config = dict(
    encoder_arch='vit',
    model='masked image model',
    dataset='aerial photos of the United States (SatlasPretrain)',
    train_examples=203450,
    image_size=48,
    crop_scale_min=1,
    horizontal_flip=True,
    translate=0.12,
    color_jitter=0.1,
    method='mae',
    mask_ratio=0.6,
    loss='mse',
    encoder_norm='layernorm',
    encoder_norm_position='pre',
    encoder_activation='geglu',
    encoder_mlp_ratio=2.67,
    encoder_head_dim=48,
    encoder_fused_qkv=True,
    encoder_bias='qkv',
    encoder_qk_norm=False,
    encoder_layer_scale_init=0.1,
    encoder_parallel_block=False,
    encoder_inner_norm=False,
    encoder_moe='top_k',
    encoder_drop_path=0.05,
    encoder_num_experts=64,
    encoder_moe_every=2,
    encoder_expert_mlp_ratio=1,
    encoder_experts_per_token=1,
    encoder_shared_expert=False,
    encoder_patch_size=[8, 8],
    encoder_layers=6,
    encoder_width=128,
    encoder_positions='learned',
    decoder_width=128,
    norm_pix_loss=True,
    decoder_layers=2,
    residual_init='none',
    optimizer='soap',
    beta2=0.99,
    learning_rate=0.0031,
    beta1=0.95,
    shampoo_beta=0.99,
    eps=1e-08,
    precondition_frequency=25,
    max_precond_dim=512,
    one_sided=False,
    adamw_lr_other_params=0.002,
    max_grad_norm=1.0,
    max_steps=14300,
    batch_size=256,
    epochs=18.0,
    lr_schedule='cosine',
    final_lr_fraction=0,
    warmup_steps=710,
    weight_decay=0.08,
    adamw_weight_decay_other_params=0.05,
)
Rows from block 3 of the encoder of a small masked image model, named by matrix and row number. Rows with one number within an expert belong to one neuron, the router's apart. Each number is 128 + 24 x the weight over its row's rms, rounded and kept within 0 to 255. All counts start at 0. Numbers have three digits each.
After each expert's rows are labels from the 100 images, of 14848, where the router gives the expert most weight on average: "peak on" is the class under the peak. Only what is clearly more common there than usual is listed. The data: aerial photos of the United States (SatlasPretrain).
# router: router (encoder.blocks.3.mlp.router.weight, 64x128, trained with AdamW), inputs 0-63
# gate: expert gate (encoder.blocks.3.mlp.gate, 64x128x128), inputs 0-63
# up: expert up (encoder.blocks.3.mlp.up, 64x128x128), inputs 0-63
# down: expert down (encoder.blocks.3.mlp.down, 64x128x128, transposed), outputs 0-63

# expert 29
router.29:149108123109127161165118145116137171111104135107132073087123155111073166107135096117161134127162094173118155169115145124124114146138136079134167157108124169097125109145171116101144124117086113
gate.0:117070182155108058146136146149097128107079129108132176137139116134128125157143208113178109106121138140141115145138123123084120157124158111113143144121128100123132153106121092149108124138115120
up.0:113063176157117057149136142150103129098069140100138176120145115139142125147152201105178104111112107131167120146129135126072138159130157125109129139127108133117125146113124106156108116149131105
down.0:131132104119109144157104089119146148115127099130116136159184126134159142171078110139129188124138102150164129114103132145146116123135106094133102134135125138163150083127161119156150158103069175
gate.1:113104081138085157176093116129145126115075157137123108133114143099161138154095151114102130142099094165152098113152113157118129129154105122149125148101154152157138159176144146109130131097132110
up.1:140159134139171107106183111135095139141163089137108127126146127153107110135149091118140106105142165110142165142081156127150115114114150122110169102134098077133147117085116122181126108159133127
down.1:149137110103148136125092154125128117127120172158083169116145145092118156134135171184115131143115142148145137092092104117083099156128132127119103082135160098119117164137117122094110142112145095
gate.2:152119122147117127145175094150099143145160097110089137097121113115125160117117139142083115135132117122112140127095140142133134094149115194134122115122167157097120164141176120111107155146136128
up.2:148095119149099100140139156129156123115154081141158105165092117145157105174073175115142110159144083151169118170144106128125098094114084124102118160160126102095105114115112132140151098131151156
down.2:120107145133127140133073151110179132117122156154173096157162120101151124118121134133127126104090130154154117166149137122132106093144143122111083117132129147143161133100122086092123109141108127
gate.3:124103133118122164103121101120135150142132123124125133156195107106112092097113099127130091143131102153118168067110133139143128121117117129142134138118113080091135165123137131134181148148127146
up.3:142107124132092131180137084161159161147131119131109137134151100106124092101124092102133101102120126104132166085117135150148133094146131147126163147122169094063128154133138135128120150174146139
down.3:137184110143142116113120121160098122106122166147116132077141133136100109105155153090127099084140150115110119151121156114131120134128121137145124104138117148113121115140120140108141125151148156
gate.4:108144115124138081109130107133169192096142168137162128144138153151094159142125126125139153139169112097084128087153125142073142146121096089123160118125165130101157089112113116098112165157129091
up.4:153135142123127163149137143099079091167114096098100132106129095115169086131130098126120099115114141140147129138094133108143111123136179153116116118133114132165094173146114122173145093110123200
down.4:116154124126140101134156175134168129129080152123118079103095133137116131129078125134141109129125149130123112085154161117151117112118092088137098137132122124084116142136144193138098102155143090
gate.5:103124146104165103141136103143096124136149111131139133127092137122126127156136126116101113141125117195108155157105139090137119137155101109123109145171111124115154137127124124155152134139106110
up.5:092117146129158134153148109153078123145141106135140130118096128117135125155150110128104096140125121169121140149104149085124131135165095111102097141169102114120155143119106124155155136139112101
down.5:161127127108110108148126068144137135154128166110142122115079101105117118117166109102100157106140112158139156093140073175095085126148127134104162090116104137180144134148121128121130112142108140
gate.6:109120160105144123141092147132150110116130122110132155121077161139065126131138129133125122169118075137129151159156084181153095120177155126117170152166127146117157127157127136139110156158141148
up.6:105145159116143123139088151125161101110130112111144154113086140143068145128125139138126124169130074153113136161159093186159109118182157129106174143168105137137156119146097135130132133165133145
down.6:138136092128144134110114103121142167126178160137118134126084132150169121107131169109137104123114125190157094096152131164159126162113064123064067103165109120151132113117152129143145143112124131
peak on: crop field

# expert 39
router.39:103145169141138119069149153141109135089140092078143131152091085123123118127164142131141143110132171119119110112138115118150098101111116175164133166145098082130117150128097146134086160108115122
gate.0:140151131131154129111119119113146136134128118122149097168144126171137114086112141136134123127104162119139123135092130078122117159160124137118174180148145110116128174081105136167138136152165173
up.0:143119114121108146140150138134101143136141112166138114077147146098117121166168116100132133123176087131129118107183148173133129093117128111110094089111101136094141064140125122092126127104110089
down.0:097128137164112125118118133135147062101099120138111110101143115119101076112117160096180090101112102154162147153115159114144124136134150134120182134139146145131142157147126130183176113176125094
gate.1:125097109141126107123151157153111099073098134189150093161085155135087129091119121100090171170160125092165104107162114150120145171130112134118140096156144111135116113139155091114115133141113109
up.1:144130120113123157140138069106180122143152143105136154096161118147136132132122136140152121099134131152071106163082148111114128124133131150165127118093156136148109134135102121153131100133123146
down.1:145136147173077078142138115128116091124117153093139118125130121080152100130154115113112125109099109120128146151116121165130129105122156171072111151139137134089168106110129124152122112118135109
gate.2:113131117140135140132149113091104142145119164150144058114096118098097166129108134098133122100119093136128127128152131125092157178144102114118109191115166119178119162153120156142163157121131124
up.2:115160119161111126111096112171126117158140126125113146103138135169134095094128142139118148141127114160132128125115141109144134099122187113156133140132117166092128141133156132096083117068148108
down.2:130080115118124130164159161108091109157120162079094124106150155133141141156098156136071139112146167097109156092139104131150111127104084108107117135087157150109142130123124119142138133103123152
gate.3:146137135133143169117108132098107113157135106126115076111162152136119152116137094112132129125119172140135131140116133106165137107113184098144034143155098109136168121114131134064132145154125091
up.3:074146106142110107135149119145131145112132149116117157126118101144121120132131128122122120145143116121126117122125124153102111159104069169119197121097153164132109110137149115175108107092119180
down.3:128113150110150083100125103144138123135116133101111100143082118124124115110126136100102166146170159147149150139160161114142165095124133150163120096155113122083103113128183130110120139136140118
gate.4:072132106153089123145137129143111206108131119114088144113114092116124126155158133102133094110124138143129148125138165118128141091093119142143124120124089148129136162129149107123114160094127126
up.4:190125153096161144095107121124124058150118146141167100151131151140133127092105114144122158152132111130142108133115085141116131170150132124121115129140152099126114116129098136128149093163125150
down.4:150121099126138097106107179114155171088098138115137136077106111146140147079127124154111086157125136085146119140113113184110122120122114148123110126137134132143132126131141157112098135122159108
gate.5:127169098121189136103167137104144142125128091115144116107110117130132142186132100135105155163121167119108139137106089114143145123126088152173148103114118090133112148155101128118135125185105107
up.5:115138155122095060162100133185141125136119147148102152136130150119111143109145143131106154082143119133151110105134169120151097096134163117120124140089169141091127107116135133142105098134125165
down.5:117164148100098125126064088132146202158112129143135126148113111162170107126111093150131131148110113138107131099114094085108096113097141150154118164118145132177143128138131149140131128123152104
gate.6:129125168097160135121131155146154140081111155128125109137140101153103133172129161140118126118158084112132122160144118151088111167106140119122124171103139162099176097114133120169094138113120135
up.6:121121112157106129126126109112108119168139105130130155109115161111155128101115098100137156144104173136128129096099133104177141091136112128130121104147105090152088165137096138078149117138138119
down.6:166113138135116156108092111170113155150122120120164134105141120150093162174153086145105171156136108086103140133117126132169125115125174117118086077112125084100093151136099114117098186168162150
peak on: crop field

# expert 12
router.12:112098076102158124156114142175096119126102084138141152129133138161158113122127153125066120137123116116119146146137133129108157122121144122111080125125159165130104112131144139121141102182177118
gate.0:158112125122118161139111145106165118175149114125116153100104163154135166130131142104124128128130100147159124153097129113100136127148129111122109108116129128125162137144076130139103097156152097
up.0:089175130122135109140121125126110143096122126107139116142156080091115102120143137153126127126156160104080104103153126136140150139117107150138141150142118159131069137088159139100132138091108126
down.0:155101111126152154132140124116118093100122155083134147143120119141130110175130052114115153128122144098165170099124119148161111125113087124156110147157141125169115077130135134148137129130107131
gate.1:117102186082114134127114163091125114157119152082095139083133148152092139114166124122095141130120146153126127084163133146158147126102120130103154129155151159099123117128084113124167149141103154
up.1:127140100152122147107166074161121120078116135162156086143116113111122119141095134116165171155127117134128141178118130125101127155164107144126134119109144141124117145140161124130046144083122105
down.1:142123167129121116128128129150147084137142092152114153156109113149166129159079139167128163098159119119141100141083111126122154096125177104160157110113144138109165146106096139170112162138157161
gate.2:173116104109131114127132145093136089076125136141152149144105159129095133132108168138120149124102115121153124144131151150139117155133139111124057146155101118092106140106155118113124075117112121
up.2:120106120162133114067115128113098128104168122105170125121101120144113144177151151120120118121116162078152155105142110151089133125136146127101160121136094127146124148073144147137104142157115158
down.2:154124120135145098154094071161176137141127149128130104166137091096144117131082104112136143125140086169152120138121107124141119138137105123145098133160120144187164139132130102108134105109118148
gate.3:129136132111124181107113139176148110123108131122173101114141130134091123135142127102093117110140163082141174099136112141123116146107120108062106132098123145150137157135130145135134173144133118
up.3:115106130139094063146150140077136127117151130141091139142131117141172129111121132149166166167120084165134085152114146127149131125133125130175153125162111091143130109111132139136133101103129114
down.3:180142152134158153136186135101124146133132127142153126136108108094141108119134111114128127147123111096108171135102100122144111155139109092108096116121147159168097078118127090182142135147167144
gate.4:095157141152144138123134143139119123090096098107139146140122143073123151131140069089119142162112133111158101098117129146137092151146070118116167131117104130135138113137113121132134103072117107
up.4:157128087162104176171136127133111151097129127133116135094146117170110100145139197165146133108096135161090111139117136125122135102122129135155101174099155153136174161137169141110091175133099120
down.4:141109108098156128128121120117126119094136154142204155078106148156145151150114130152117123147109133114117099120152131129164106150115075124127152164142094125173110105141113116147115097114136111
gate.5:126145146100126154113093123132149062116124095140105124109114123103149102155134118159117145130135121145071113118129096150143085113129111146150171137136114158165150137120081151107152109095132101
up.5:154129129162150089118160146129123182124110164116173118114137127160115167108113132096152125138140134099159152138123136126128148137109149081107124130138154106081109096111144090139073140131140190
down.5:112168122109140114137103176116166131111154135148139103131094123158096119124151152158136120111157121092150172147120121137125169130142143094092161139118116129143120073139132098180181115105139111
gate.6:112121082139131139145108130129123161136136115108132128165113130193138122089117177130138110076118159093124088097134117125125154121152147132163152122184140120088102111132163113121150146125127132
up.6:149165076181128126122127097137087117120131081150152137120146134147150126127130136130128170133140124105152131170119140155154112173095157163167123157129155147071120111130130117103099103115131121
down.6:122099128125158120130131128094164120101103075080161101085124126120164181148139099132118138136160153164088120095143135138148181125141126150125136133121121182105153132114124116123148127143124098
peak on: crop field

# expert 3
router.3:110104065127136093141132111154106126130096069148149141140130123165153127137150149152099103162108139101113145131148166102119128110136146120129078154126119145132102112123128143135135126146161145
gate.0:116125098117077143138165113154141145119100101139087162138157089098128114122076166123141128126131140171126147136136148174076158135187100146107113129127134121127108157124086192107144109120148126
up.0:134123171118146114092107126071084129134125144107158121130103164128097152130172078149134145139143144081118100143141132100161104141100156111157111143132132138108143125119132058149112137131115112
down.0:120154121153135158137061131098149097144131157154112100128118149107079157144136138154120161127145165197117127108142091169145113134122138118145099119115109145143093172115118121109143114048143130
gate.1:130103140118164109091115159147153134134130108125119141117118146147123151109144104108124107094135132122134103165145136108177127110135153150156207156127108089114099096097117156129097105086116127
up.1:152135072141087114145159128120085165143115169125123112143147123116140149136134120142130138174129115119145126065129103115135127154120128114127108076129138149103124142125117101151137134133114126
down.1:152101134078108138158069155155120122157166120162153157149130141128164130144147120104073183098159161127130118179125105102142109127144118120105081114162150123139125114142143143144072153117130159
gate.2:138113182122146124117114090130104165142126143109184116151148121135157170153104149142110096179167117099140122080117126119144107133081113139109111142127101133104099128124127109149142165159133104
up.2:105123156140117093119115116112106151168086163138167119137154106139151136136117145140125087179150125103145151114111113141135115114109112128115087135120108163126125122130140079135156151166128108
down.2:133151163131116098136118089151128164114113103112141105138130099110093150155149158130159140152139113113167157105102141159135116109167139107185044132114110118189105122146172111132117110141133139
gate.3:128092095097098122113094132122078167107136124078159113152187110122087159113164108162162123116184132125135148154146136121104126138129117109146159102164119148137123165095100111159159130133130135
up.3:134081115113097114118101138112092168106153127107162113146143094118085169104156107160159124114164150128137144150127142127103123120125148122141141098154125138136133167112081109133147123133160148
down.3:132127129135121111138138132124131178147139135158179139157107135122092104092117134124137186136163120148116117115117117120107143159129175145124090158134110098118115167129137126091108135144145147
gate.4:116145100116139136125104147156152098121132169117125127132135123105146109128120136153159131143136094111152123152106110099133161153140157133137190079114129114136153132111088132133165093137074168
up.4:122112110117130134178103114155184097127107154171135154156134139106098125119105124139155116144119129130122107173129117128138124160127178143128171117128148083087132161118134137125154087169135175
down.4:129106114154152120180088096114146143104128096129140119165176090149139159127128133125097105141119082128160101164122131146170144147124137144102129138097110118103139119142149111136123147148140151
gate.5:102114122176151134152109175096088085118122080110135087148109091110156100144095097166152121118089113136134172165146105148124139124143142138113136149138099112123159139134156121132166129144149130
up.5:089112113138146125142109183114088071117132066116150101144100081108139100140095101158160125122118103139131171181148104127130134132131139137110129126121101108142154138118137129148176144146153136
down.5:104123145112099131129131122123093135133103078109120156207150119178132120129120145099118155159143112131127125106137159138164130164154156128106083074175111104152125118136164147127135126136085174
gate.6:090115118093106130183099140117165150101101102130104132079120112125126128110098150139107149120101133124151121143119119136128145150158136139172145164136122097119063137142180161144130120126129128
up.6:105143096167134092136122127155126115156107123136127118115144115120126114108128096121166096083130110118121123128143158127110130090106191115086149123146173161144143059088148128127124144123124136
down.6:144132148147157125121120084130107147167063162136130099084137097078090139138151147143128121152150074167117149109137141133147133131117118130164135131133157094112147124133136117140129127158138128
peak on: crop field

# expert 23
router.23:101150134120161134149103138177154119141146132103127143159149116135116117100127151133126130149152097101137109110156156133133129129104115151103097116122128178152132121150139129141091100153146166
gate.0:070119121137127111115087115147168155116152082094130153118123096109176131148132118182144090116121132133132126160135117130105171117158094124138113159150144111131120121171103132152128123119096136
up.0:109119112128126117128071115135145149149172086083104130125091092111163108173119119163126102156136131137142130139151104128125151133178091135114103149163159111111127134185150122140177140146127146
down.0:079116148120076118152120160140124113136127139127079131129120109105127105149127134166135111108138152146168123104105147107188125071115128186113162134117135135147098147138113113141166111121119149
gate.1:153133142102134155109131145143149116129145163122104121144147182156109140131073101099110143098138120106130123127116158116106125157125136091146101117166144144129146078149115156170181113114111108
up.1:151143130093137145099141139149162103141149165106101138128117188146143122117083119106112151099138102093131138142110166127106115139133143112168097104144150149107137110130120169177171104098138113
down.1:153155120130104082123098113107107187106146172169117154140111132157135119087136125120121117115143088126138175161188130135129096149120097151124122131106124104173126156133141113167141126147111141
gate.2:151114186130147143130157125133152102163162150140141118141112160133104087114149158142111113188151120103150179125141121130114112139114160120128149126115132158123132121183148123133152100137137054
up.2:115144079132134125127134123123150152109080103115120151113162078112119175127110117128153129079125146181125083130101139120138169135153093145133140113138140092145130138090096156140121133081115188
down.2:147178114155124170139152125116147134124132119121108091111120162105154084123119101113175138160102133113158088130136128139133147149106125094120156118151158169150138131119105105123079117135133109
gate.3:139107150147144112120147132130117175113128111090134158135086120168145111086109165133105131114124159162116116097098129110110130136156154095090127047142134135163122124147171163100138088120169154
up.3:149156139129143124132177119111123121170118156147111094114132089110132131154134124080157090073115127085127190110130130122152145138168084120119131119154096095096134108119051138111101135126084112
down.3:106084102147159148103145173154120120097098096110128120151163144139142116077120111166116145087140099093096097144105156121122172131110143106132126100143117078112146129120107126113119125145127115
gate.4:113099137113145142121113119184119112140182175101121101121127110130090159152116119151109150093146151135114104138121125122154083168139119138157137125100138152144105098171136171112143152151125150
up.4:108094159116136128142111111176140107141178166118124111109137108149093163145125094141117152086142168135102118125136133133169088151146140139162147130094127156127124095182132157112153153158121148
down.4:131109148141097147131128112144103160095115136088126142110142114165148139117138122119143106122114116158126160124088056136133128150157142162146115150146108144102095118103180145120137117132138131
gate.5:155133141159116113161143160173103114131145136143141109131084118099106119167130124166135154066104122111128095096121157126137117118153101139087150108107116096089112095125108127106140162132118108
up.5:136137125174151136124148109122168111093166131116134143148159110128210145113089144122130084120149081099114149122162119128115132126123098179106115143137140156136098162136124119156135173121117139
down.5:159078101140103110144145144126139115140141126128085133110120122123124145127135136115095135104081139161112156152105100082171157108168075172155133151124122161162122103135189113117108102088148110
gate.6:091130129163108101091120146133139122142067153106103107136124160137155146145148089166136145144138107149096076128091155157102116073129115142114149061105127131104139110133124121152117151160122152
up.6:147139119102152164148095112094178107096178109141105139152148108124077147103132149123135132082104117116125159116163129094156124191125101086155091188120104146122155118108107117114132121129131128
down.6:154155098154128137126127153159085130128144153110094117104117116120143137107135191065175111129128108174156138155143095088106092125120142167099169120181133143114108097124134160185156084143140134
peak on: crop field

# expert 41
router.41:104104108142142113155141121175074076069135091138148116130133106161144125116139135132097118134162102119123142143136189123154118109129158135098113161121127168134083111143164102128123109106114138
gate.0:122150162153163129152138111127133139119108084155191096144136116127164140178130132138117121155113107123120168085083130149110124140121144095122104146124127100132135120132144171109079130148145107
up.0:122156124150111142111092127164136144119111129157180119135111139126163145144116166116159136173115120123129130113131125131161150134097110105069043112145142115177124152115142144119075144098127122
down.0:113102144111159101133124141132128084146134093108091150134128146083100106111153188118128138157098152121143113092160132136134131094156076154152127119154148065121130076155124127137138122163122105
gate.1:134128108129173087131205127130085107145100131121104152147104087076157125094156122137164188122152122118099140121096130135134078132137156148144137128086082096118157086123139133146102118132131124
up.1:100130135097112108103171125121104091113127109117113128194113093113131126108126142136136172088179138121111123106111152154110101126141184172138103138122115103151136088085120128155097105108139137
down.1:145161116099116104118096138144104128092125129072130140147157127099149153108125107126108099167094147139133104123129134138172134133106103134126199176143137124091142137159133152111091135113127114
gate.2:126120108153123103141158162132083114138111115133102081124124178112132122140142095102103113180128130139117139160114121131153120113154073162108129100117166104174095193157152109132142156154135113
up.2:143155094055140128171101127118140118129156173077114119163135139120133143120131160150113127131123112096156125167136161143093121117126174115157161101135121106132112140143166131118113079126138131
down.2:136144128146095142127141132135149167109143133115122120149086108127091119147114141144107126121113134135124130109119074119107073149158159116119186139142156120169100124125167142148127083150128131
gate.3:075106129157126151159125159114111116126124130188124126118135137118121091132142102135112107127149154138058155107118108140128182145138121131123143097136131115084108104062126147092131123100137114
up.3:134152093099114077123139109162153152134172142125091112155174126121131170158151089107141148142139116128155145178138148118139096117136064129132127134112134077166142136162074129119113129126084072
down.3:140102099129115115085216139125147105159129109134119136119135116108147102091131146106149145130128134130144118152120125126155127169180057123138146125088149143132099148118133155178124081151123092
gate.4:125114126118153116139162127090128133096130124130185173119076119113175140140152102155104128159130110121165140064114116151111111100117145119184142121112115118146131095111128113102111129150157158
up.4:130089169148076132109106139147150120117122098118110099137162130110088125155123184127148153119128106136112113144134110138161121113159138181111152137113135130111116146104131129143123173115109078
down.4:147126083146099142121144117142080144189147115166145096120140119134153082119102081138133137139152114144106137105135184110117127144082135124114100168142137133150122122113125113126140158069093157
gate.5:137108125144139099115128142107123131141123098124142095123142106149110116145154137138138132167121134186139147156094106124143131090122098120100140132136068109094125126147164122093098146145144115
up.5:149173114156103134131123129166161120121158147138100138133109123086147151086090120149112111076120164134119113073142099106106151164150169087126102116142170177130111136120121162119141128084144157
down.5:127084158114140109126160128118105134130141143082130170129165137132146158121105076093182079142111147109132149123148127154114097119118147107125163161139102131152144102172073122155138100122155136
gate.6:119128136105115080123091120118152124146159123136140116165154148138113131124088135121132105109115157161113142139154122165112131122139080147125142138167144105140145128121140132089105138110161094
up.6:157107128137157169140117143131126120080114106083115120110092119110129147129169100143131135121154097098126125145128136098141127140154177105122091130114153109136126135120122143153123110164123142
down.6:159107159135107106150110157113150163102109107131147142183098157144152115146144164101079132111094089155158135139121134132146151110093124131145096172176155115157114151159192106167153126122153149
peak on: crop field

# expert 22
router.22:139114105093129180163088129132138171166122157089100121114110108097088148104102118148143121131098136150168158113130115118142124151113146143126114106100108157128159136149135160120157142103104124
gate.0:140102170123181162126112111103119163106113163139110147153141106120132120108134155111150144169097106100136152108102113177091146139137118145159123135139120101149119169136124146121088140161146097
up.0:126109158112171148139113128096116161115127166137119153148148120107103130124134146116130142184082121122147134097123124158117147127145122146174134136143134106165132153169149140124077123165150078
down.0:105172115136113123137101151123099140114151079125176105179117132138145117100096090158152113171153113098102123144120134085165122132118100175084099116126133134110094125158114153137157147150145122
gate.1:115089110140136102141134133079163067132168116123064180121101143134083119123090096122117133155135142114152124123128100152120169141172144153124144177135106127087131124131134137118129140145120156
up.1:163152157121132137102105106168144129101107176101130075129150109109155122134159144115108153099130122118113147161132146085156091113107123089133119057152124118148111135116113129122141081122200119
down.1:137115113149110124114137104118108116148150164145108137163147174116169089111117104132095152113141092146134151143117128122121132122127120144095141120113105136141129129111106122076124088111130118
gate.2:143152082161159077170134110140143136114155133141155138125112141154143156093094127141145083137115137110124098154101158102114141124085107147141119110113187106092099139173105144106115125130142074
up.2:123114173106097171087127129125141114149110120122094120124144128109107108138163130135093169138155118150119140072150087139143143135177122115152142158145061137147152107076135128138141130127125193
down.2:115154160121117151123114137137166111167128124097124121144138135169126109087127168136095146140094152128136123070131149138158135098126137171135123133146118135109140098104143128094119091159121113
gate.3:173188139099091142102108108102097138150121116111125145122109155143116098157091154139153121137112158126122149081167174136136160129100130137134044100109092126128077134138109171114135109099140171
up.3:077117109165173131126140146151120122090112135131121103137138128098124147094159062109091138128127115135135101138119093117135091138187116123142209185127163152146157105132125140130103183151100109
down.3:142103151120079118146126127155141106128155135137116143098108143079116162117115128147153116136149126084180110121091135097105166104156147164133184181146150098103152122131103144135063119160144105
gate.4:139133110108117101132153128109142134111100089118124110115143141151118118148139137091120174117146119141140145132191148136150146093141110105166122144140131079037126121117122114087106079154138181
up.4:114097126144146148152127110119115077174148152119159142139112123099147123144080120136153110101123130086111145124050148130101148149121149177099148103104147154179149139130111146156171151111100101
down.4:144172133121137141117121145114085086115131117188162134126153098128152118111130106114158185118098136152108096093145139131094136186130098156141139134093154165150105141125115125111133171121083166
gate.5:139116126162128122145128119151122190121125129137124084146156119095146096114145110156142149090090148116117125167133107088125121082118135109179141086134082131124150090178187132118125096126116122
up.5:131146109088133164139111120107099150173144156133143131130163116113125142095162147126097102185090136168138144132166116122082082128177159091142106120092082108097156123148125124113114125132118132
down.5:130115140150135134120157133158095141141120161117100106082103131173158123124130087109148116112097138127120134121166112172125171109112104111127163162167102146111113125058122130127171133071101147
gate.6:172113160116128139143132149147190120126105153132153108111126162139166165163132139126137122159107099128149152134076106114155127129107117152174062152096121116144124107153092098153129102143132112
up.6:093120094120086111134109098130142157110134130125098079141136122118080102103107135116171124102150159141117100136164136162100164126144160084121177103104144156137112098122126151129108183115105141
down.6:156140147129101117151147129112142105103134075088133119179140159130139150129168107125152143138095141099103150132110162113145104129114102099089140156112177101152128125106113192143122096103141101
peak on: building

# expert 4
router.4:101101102132150115105144134160151113170125151105140111144137137114109076092093134114133117121150131115155193107131145131091109145104096138120107170107146172116084138130137162114085099144121095
gate.0:112097101134166122151096118115130113109152166123142122099175144085156139074135135144105117108126143150112115120144118128141124159134121143104142127081130113163119109129173165183170130135126085
up.0:143149161131053125121129141141112141150122137128131126107093136146123138171095102129154160152148114113158109177092126136117116130149158138109091139189089140091117163130079072078097135121130152
down.0:078112107154133090132133147142156143146110159165134128133148127110116134052149132134110117130165120158094124123116161166127131158097130138109157082146141135107110122141143134159087160144163140
gate.1:099090066110119095144128119091158103126109100150119126190126121119155110097138136105175061135129134124085113099112100146109139122129107085118134146084119146129102119120132100097170128142082163
up.1:153138166151109138109150100099119154128105096122102077134140112099125147094131106163164101127155156174157137164119094119171131125137118168089172133177143122132119142118106163125122107128120144
down.1:139142076157109148100153140131136160111092139115129118142128138129117133102108155153128125142161176164123145097081149089138147159140103163105115113135100109130121118160122162143135115112159083
gate.2:154121099179082115102167095149093146132135120140171108154117140132060143135083115123148130107153136101163184142142107134114117111118120092128086181136148139091091133117118154125115131132102141
up.2:108159137065169174147065155095143136120127142115108147112102136118174111135173159136094124134112147098083060104109143109146132131117121175144158095170140112162152136150119103134151130134141119
down.2:118145140152122108105101104103143083133124120162155100133138112139140097119150134109108124109147124113081113130089092105126131116133133119153163149134172132149085154153168136141155105125127075
gate.3:180108131118136157110119132070129091133155142160145118100118097123139116125098119155167095152085131131129131108121125113130159146152139122134116119150128146105103131150176115138153140118140151
up.3:084145121143127102142162121169139175140095135126095127172142126131085139154158137106087174097170113098155132130139142105127108117135143143130134129121140110146150110120120115105103095138103093
down.3:127112136112166148134114117091099100159110135132120109142110071130136171158129102096157126128123137121088123116174115167141128106102146172140089133151094169144147130133122075117068197168139091
gate.4:168140145128135148106136123133121130081125151134141126107118123104136118174149151160116141118112107143096116113095129162179087102129096120110218081110068118169153148127104119110128118137095119
up.4:107084153125148122179091177132112099138113132138140155083154113112109089123116101160137122131128156146186135106119113128148202131093128163124132117101166089107114103078139114123118143131135113
down.4:136096124140161125117185119124049127110146138159114125105095160153138149132125102085081113140156107155137101143110164178127087105166086151125148116113150147112105153124101146157120093126147151
gate.5:131099142093112132146110115094089089158137126070097111145112148138088084150109167128148157125139146131105127086125142143106159151163112166122112148140121101141133096124148078171102146138155131
up.5:123160125163154120102140145164149161081083144183159146113136105121137173115138089122111107109118111088145145143119122134171098112087153082123153100135136141127103163129099186076124116133122129
down.5:137079090122167157104154102124099143117134154169148119134127109167109139118112125185082113120096161116123107162089122114081152119148138109088097095121113122136102148087099106096139142160135092
gate.6:145133133078159117145115109136112113139112137158133092154120092121114086108130114123175153142112166160135126146134121084163099128171165098130110126120146112043140122111110117096102138137149094
up.6:134166110161087122113115121128142105167131136159120137087143134138136108087116081121128121144110139156082156134085129082137161116140178083111147123103168117137164139095100136111126142117150102
down.6:132107108121115129114160124129144155151157185129133133171138156130138138127113142143183149179145112129125096169109134137109132085092112106140105136145137142140102115125140078125130156154094182
peak on: crop field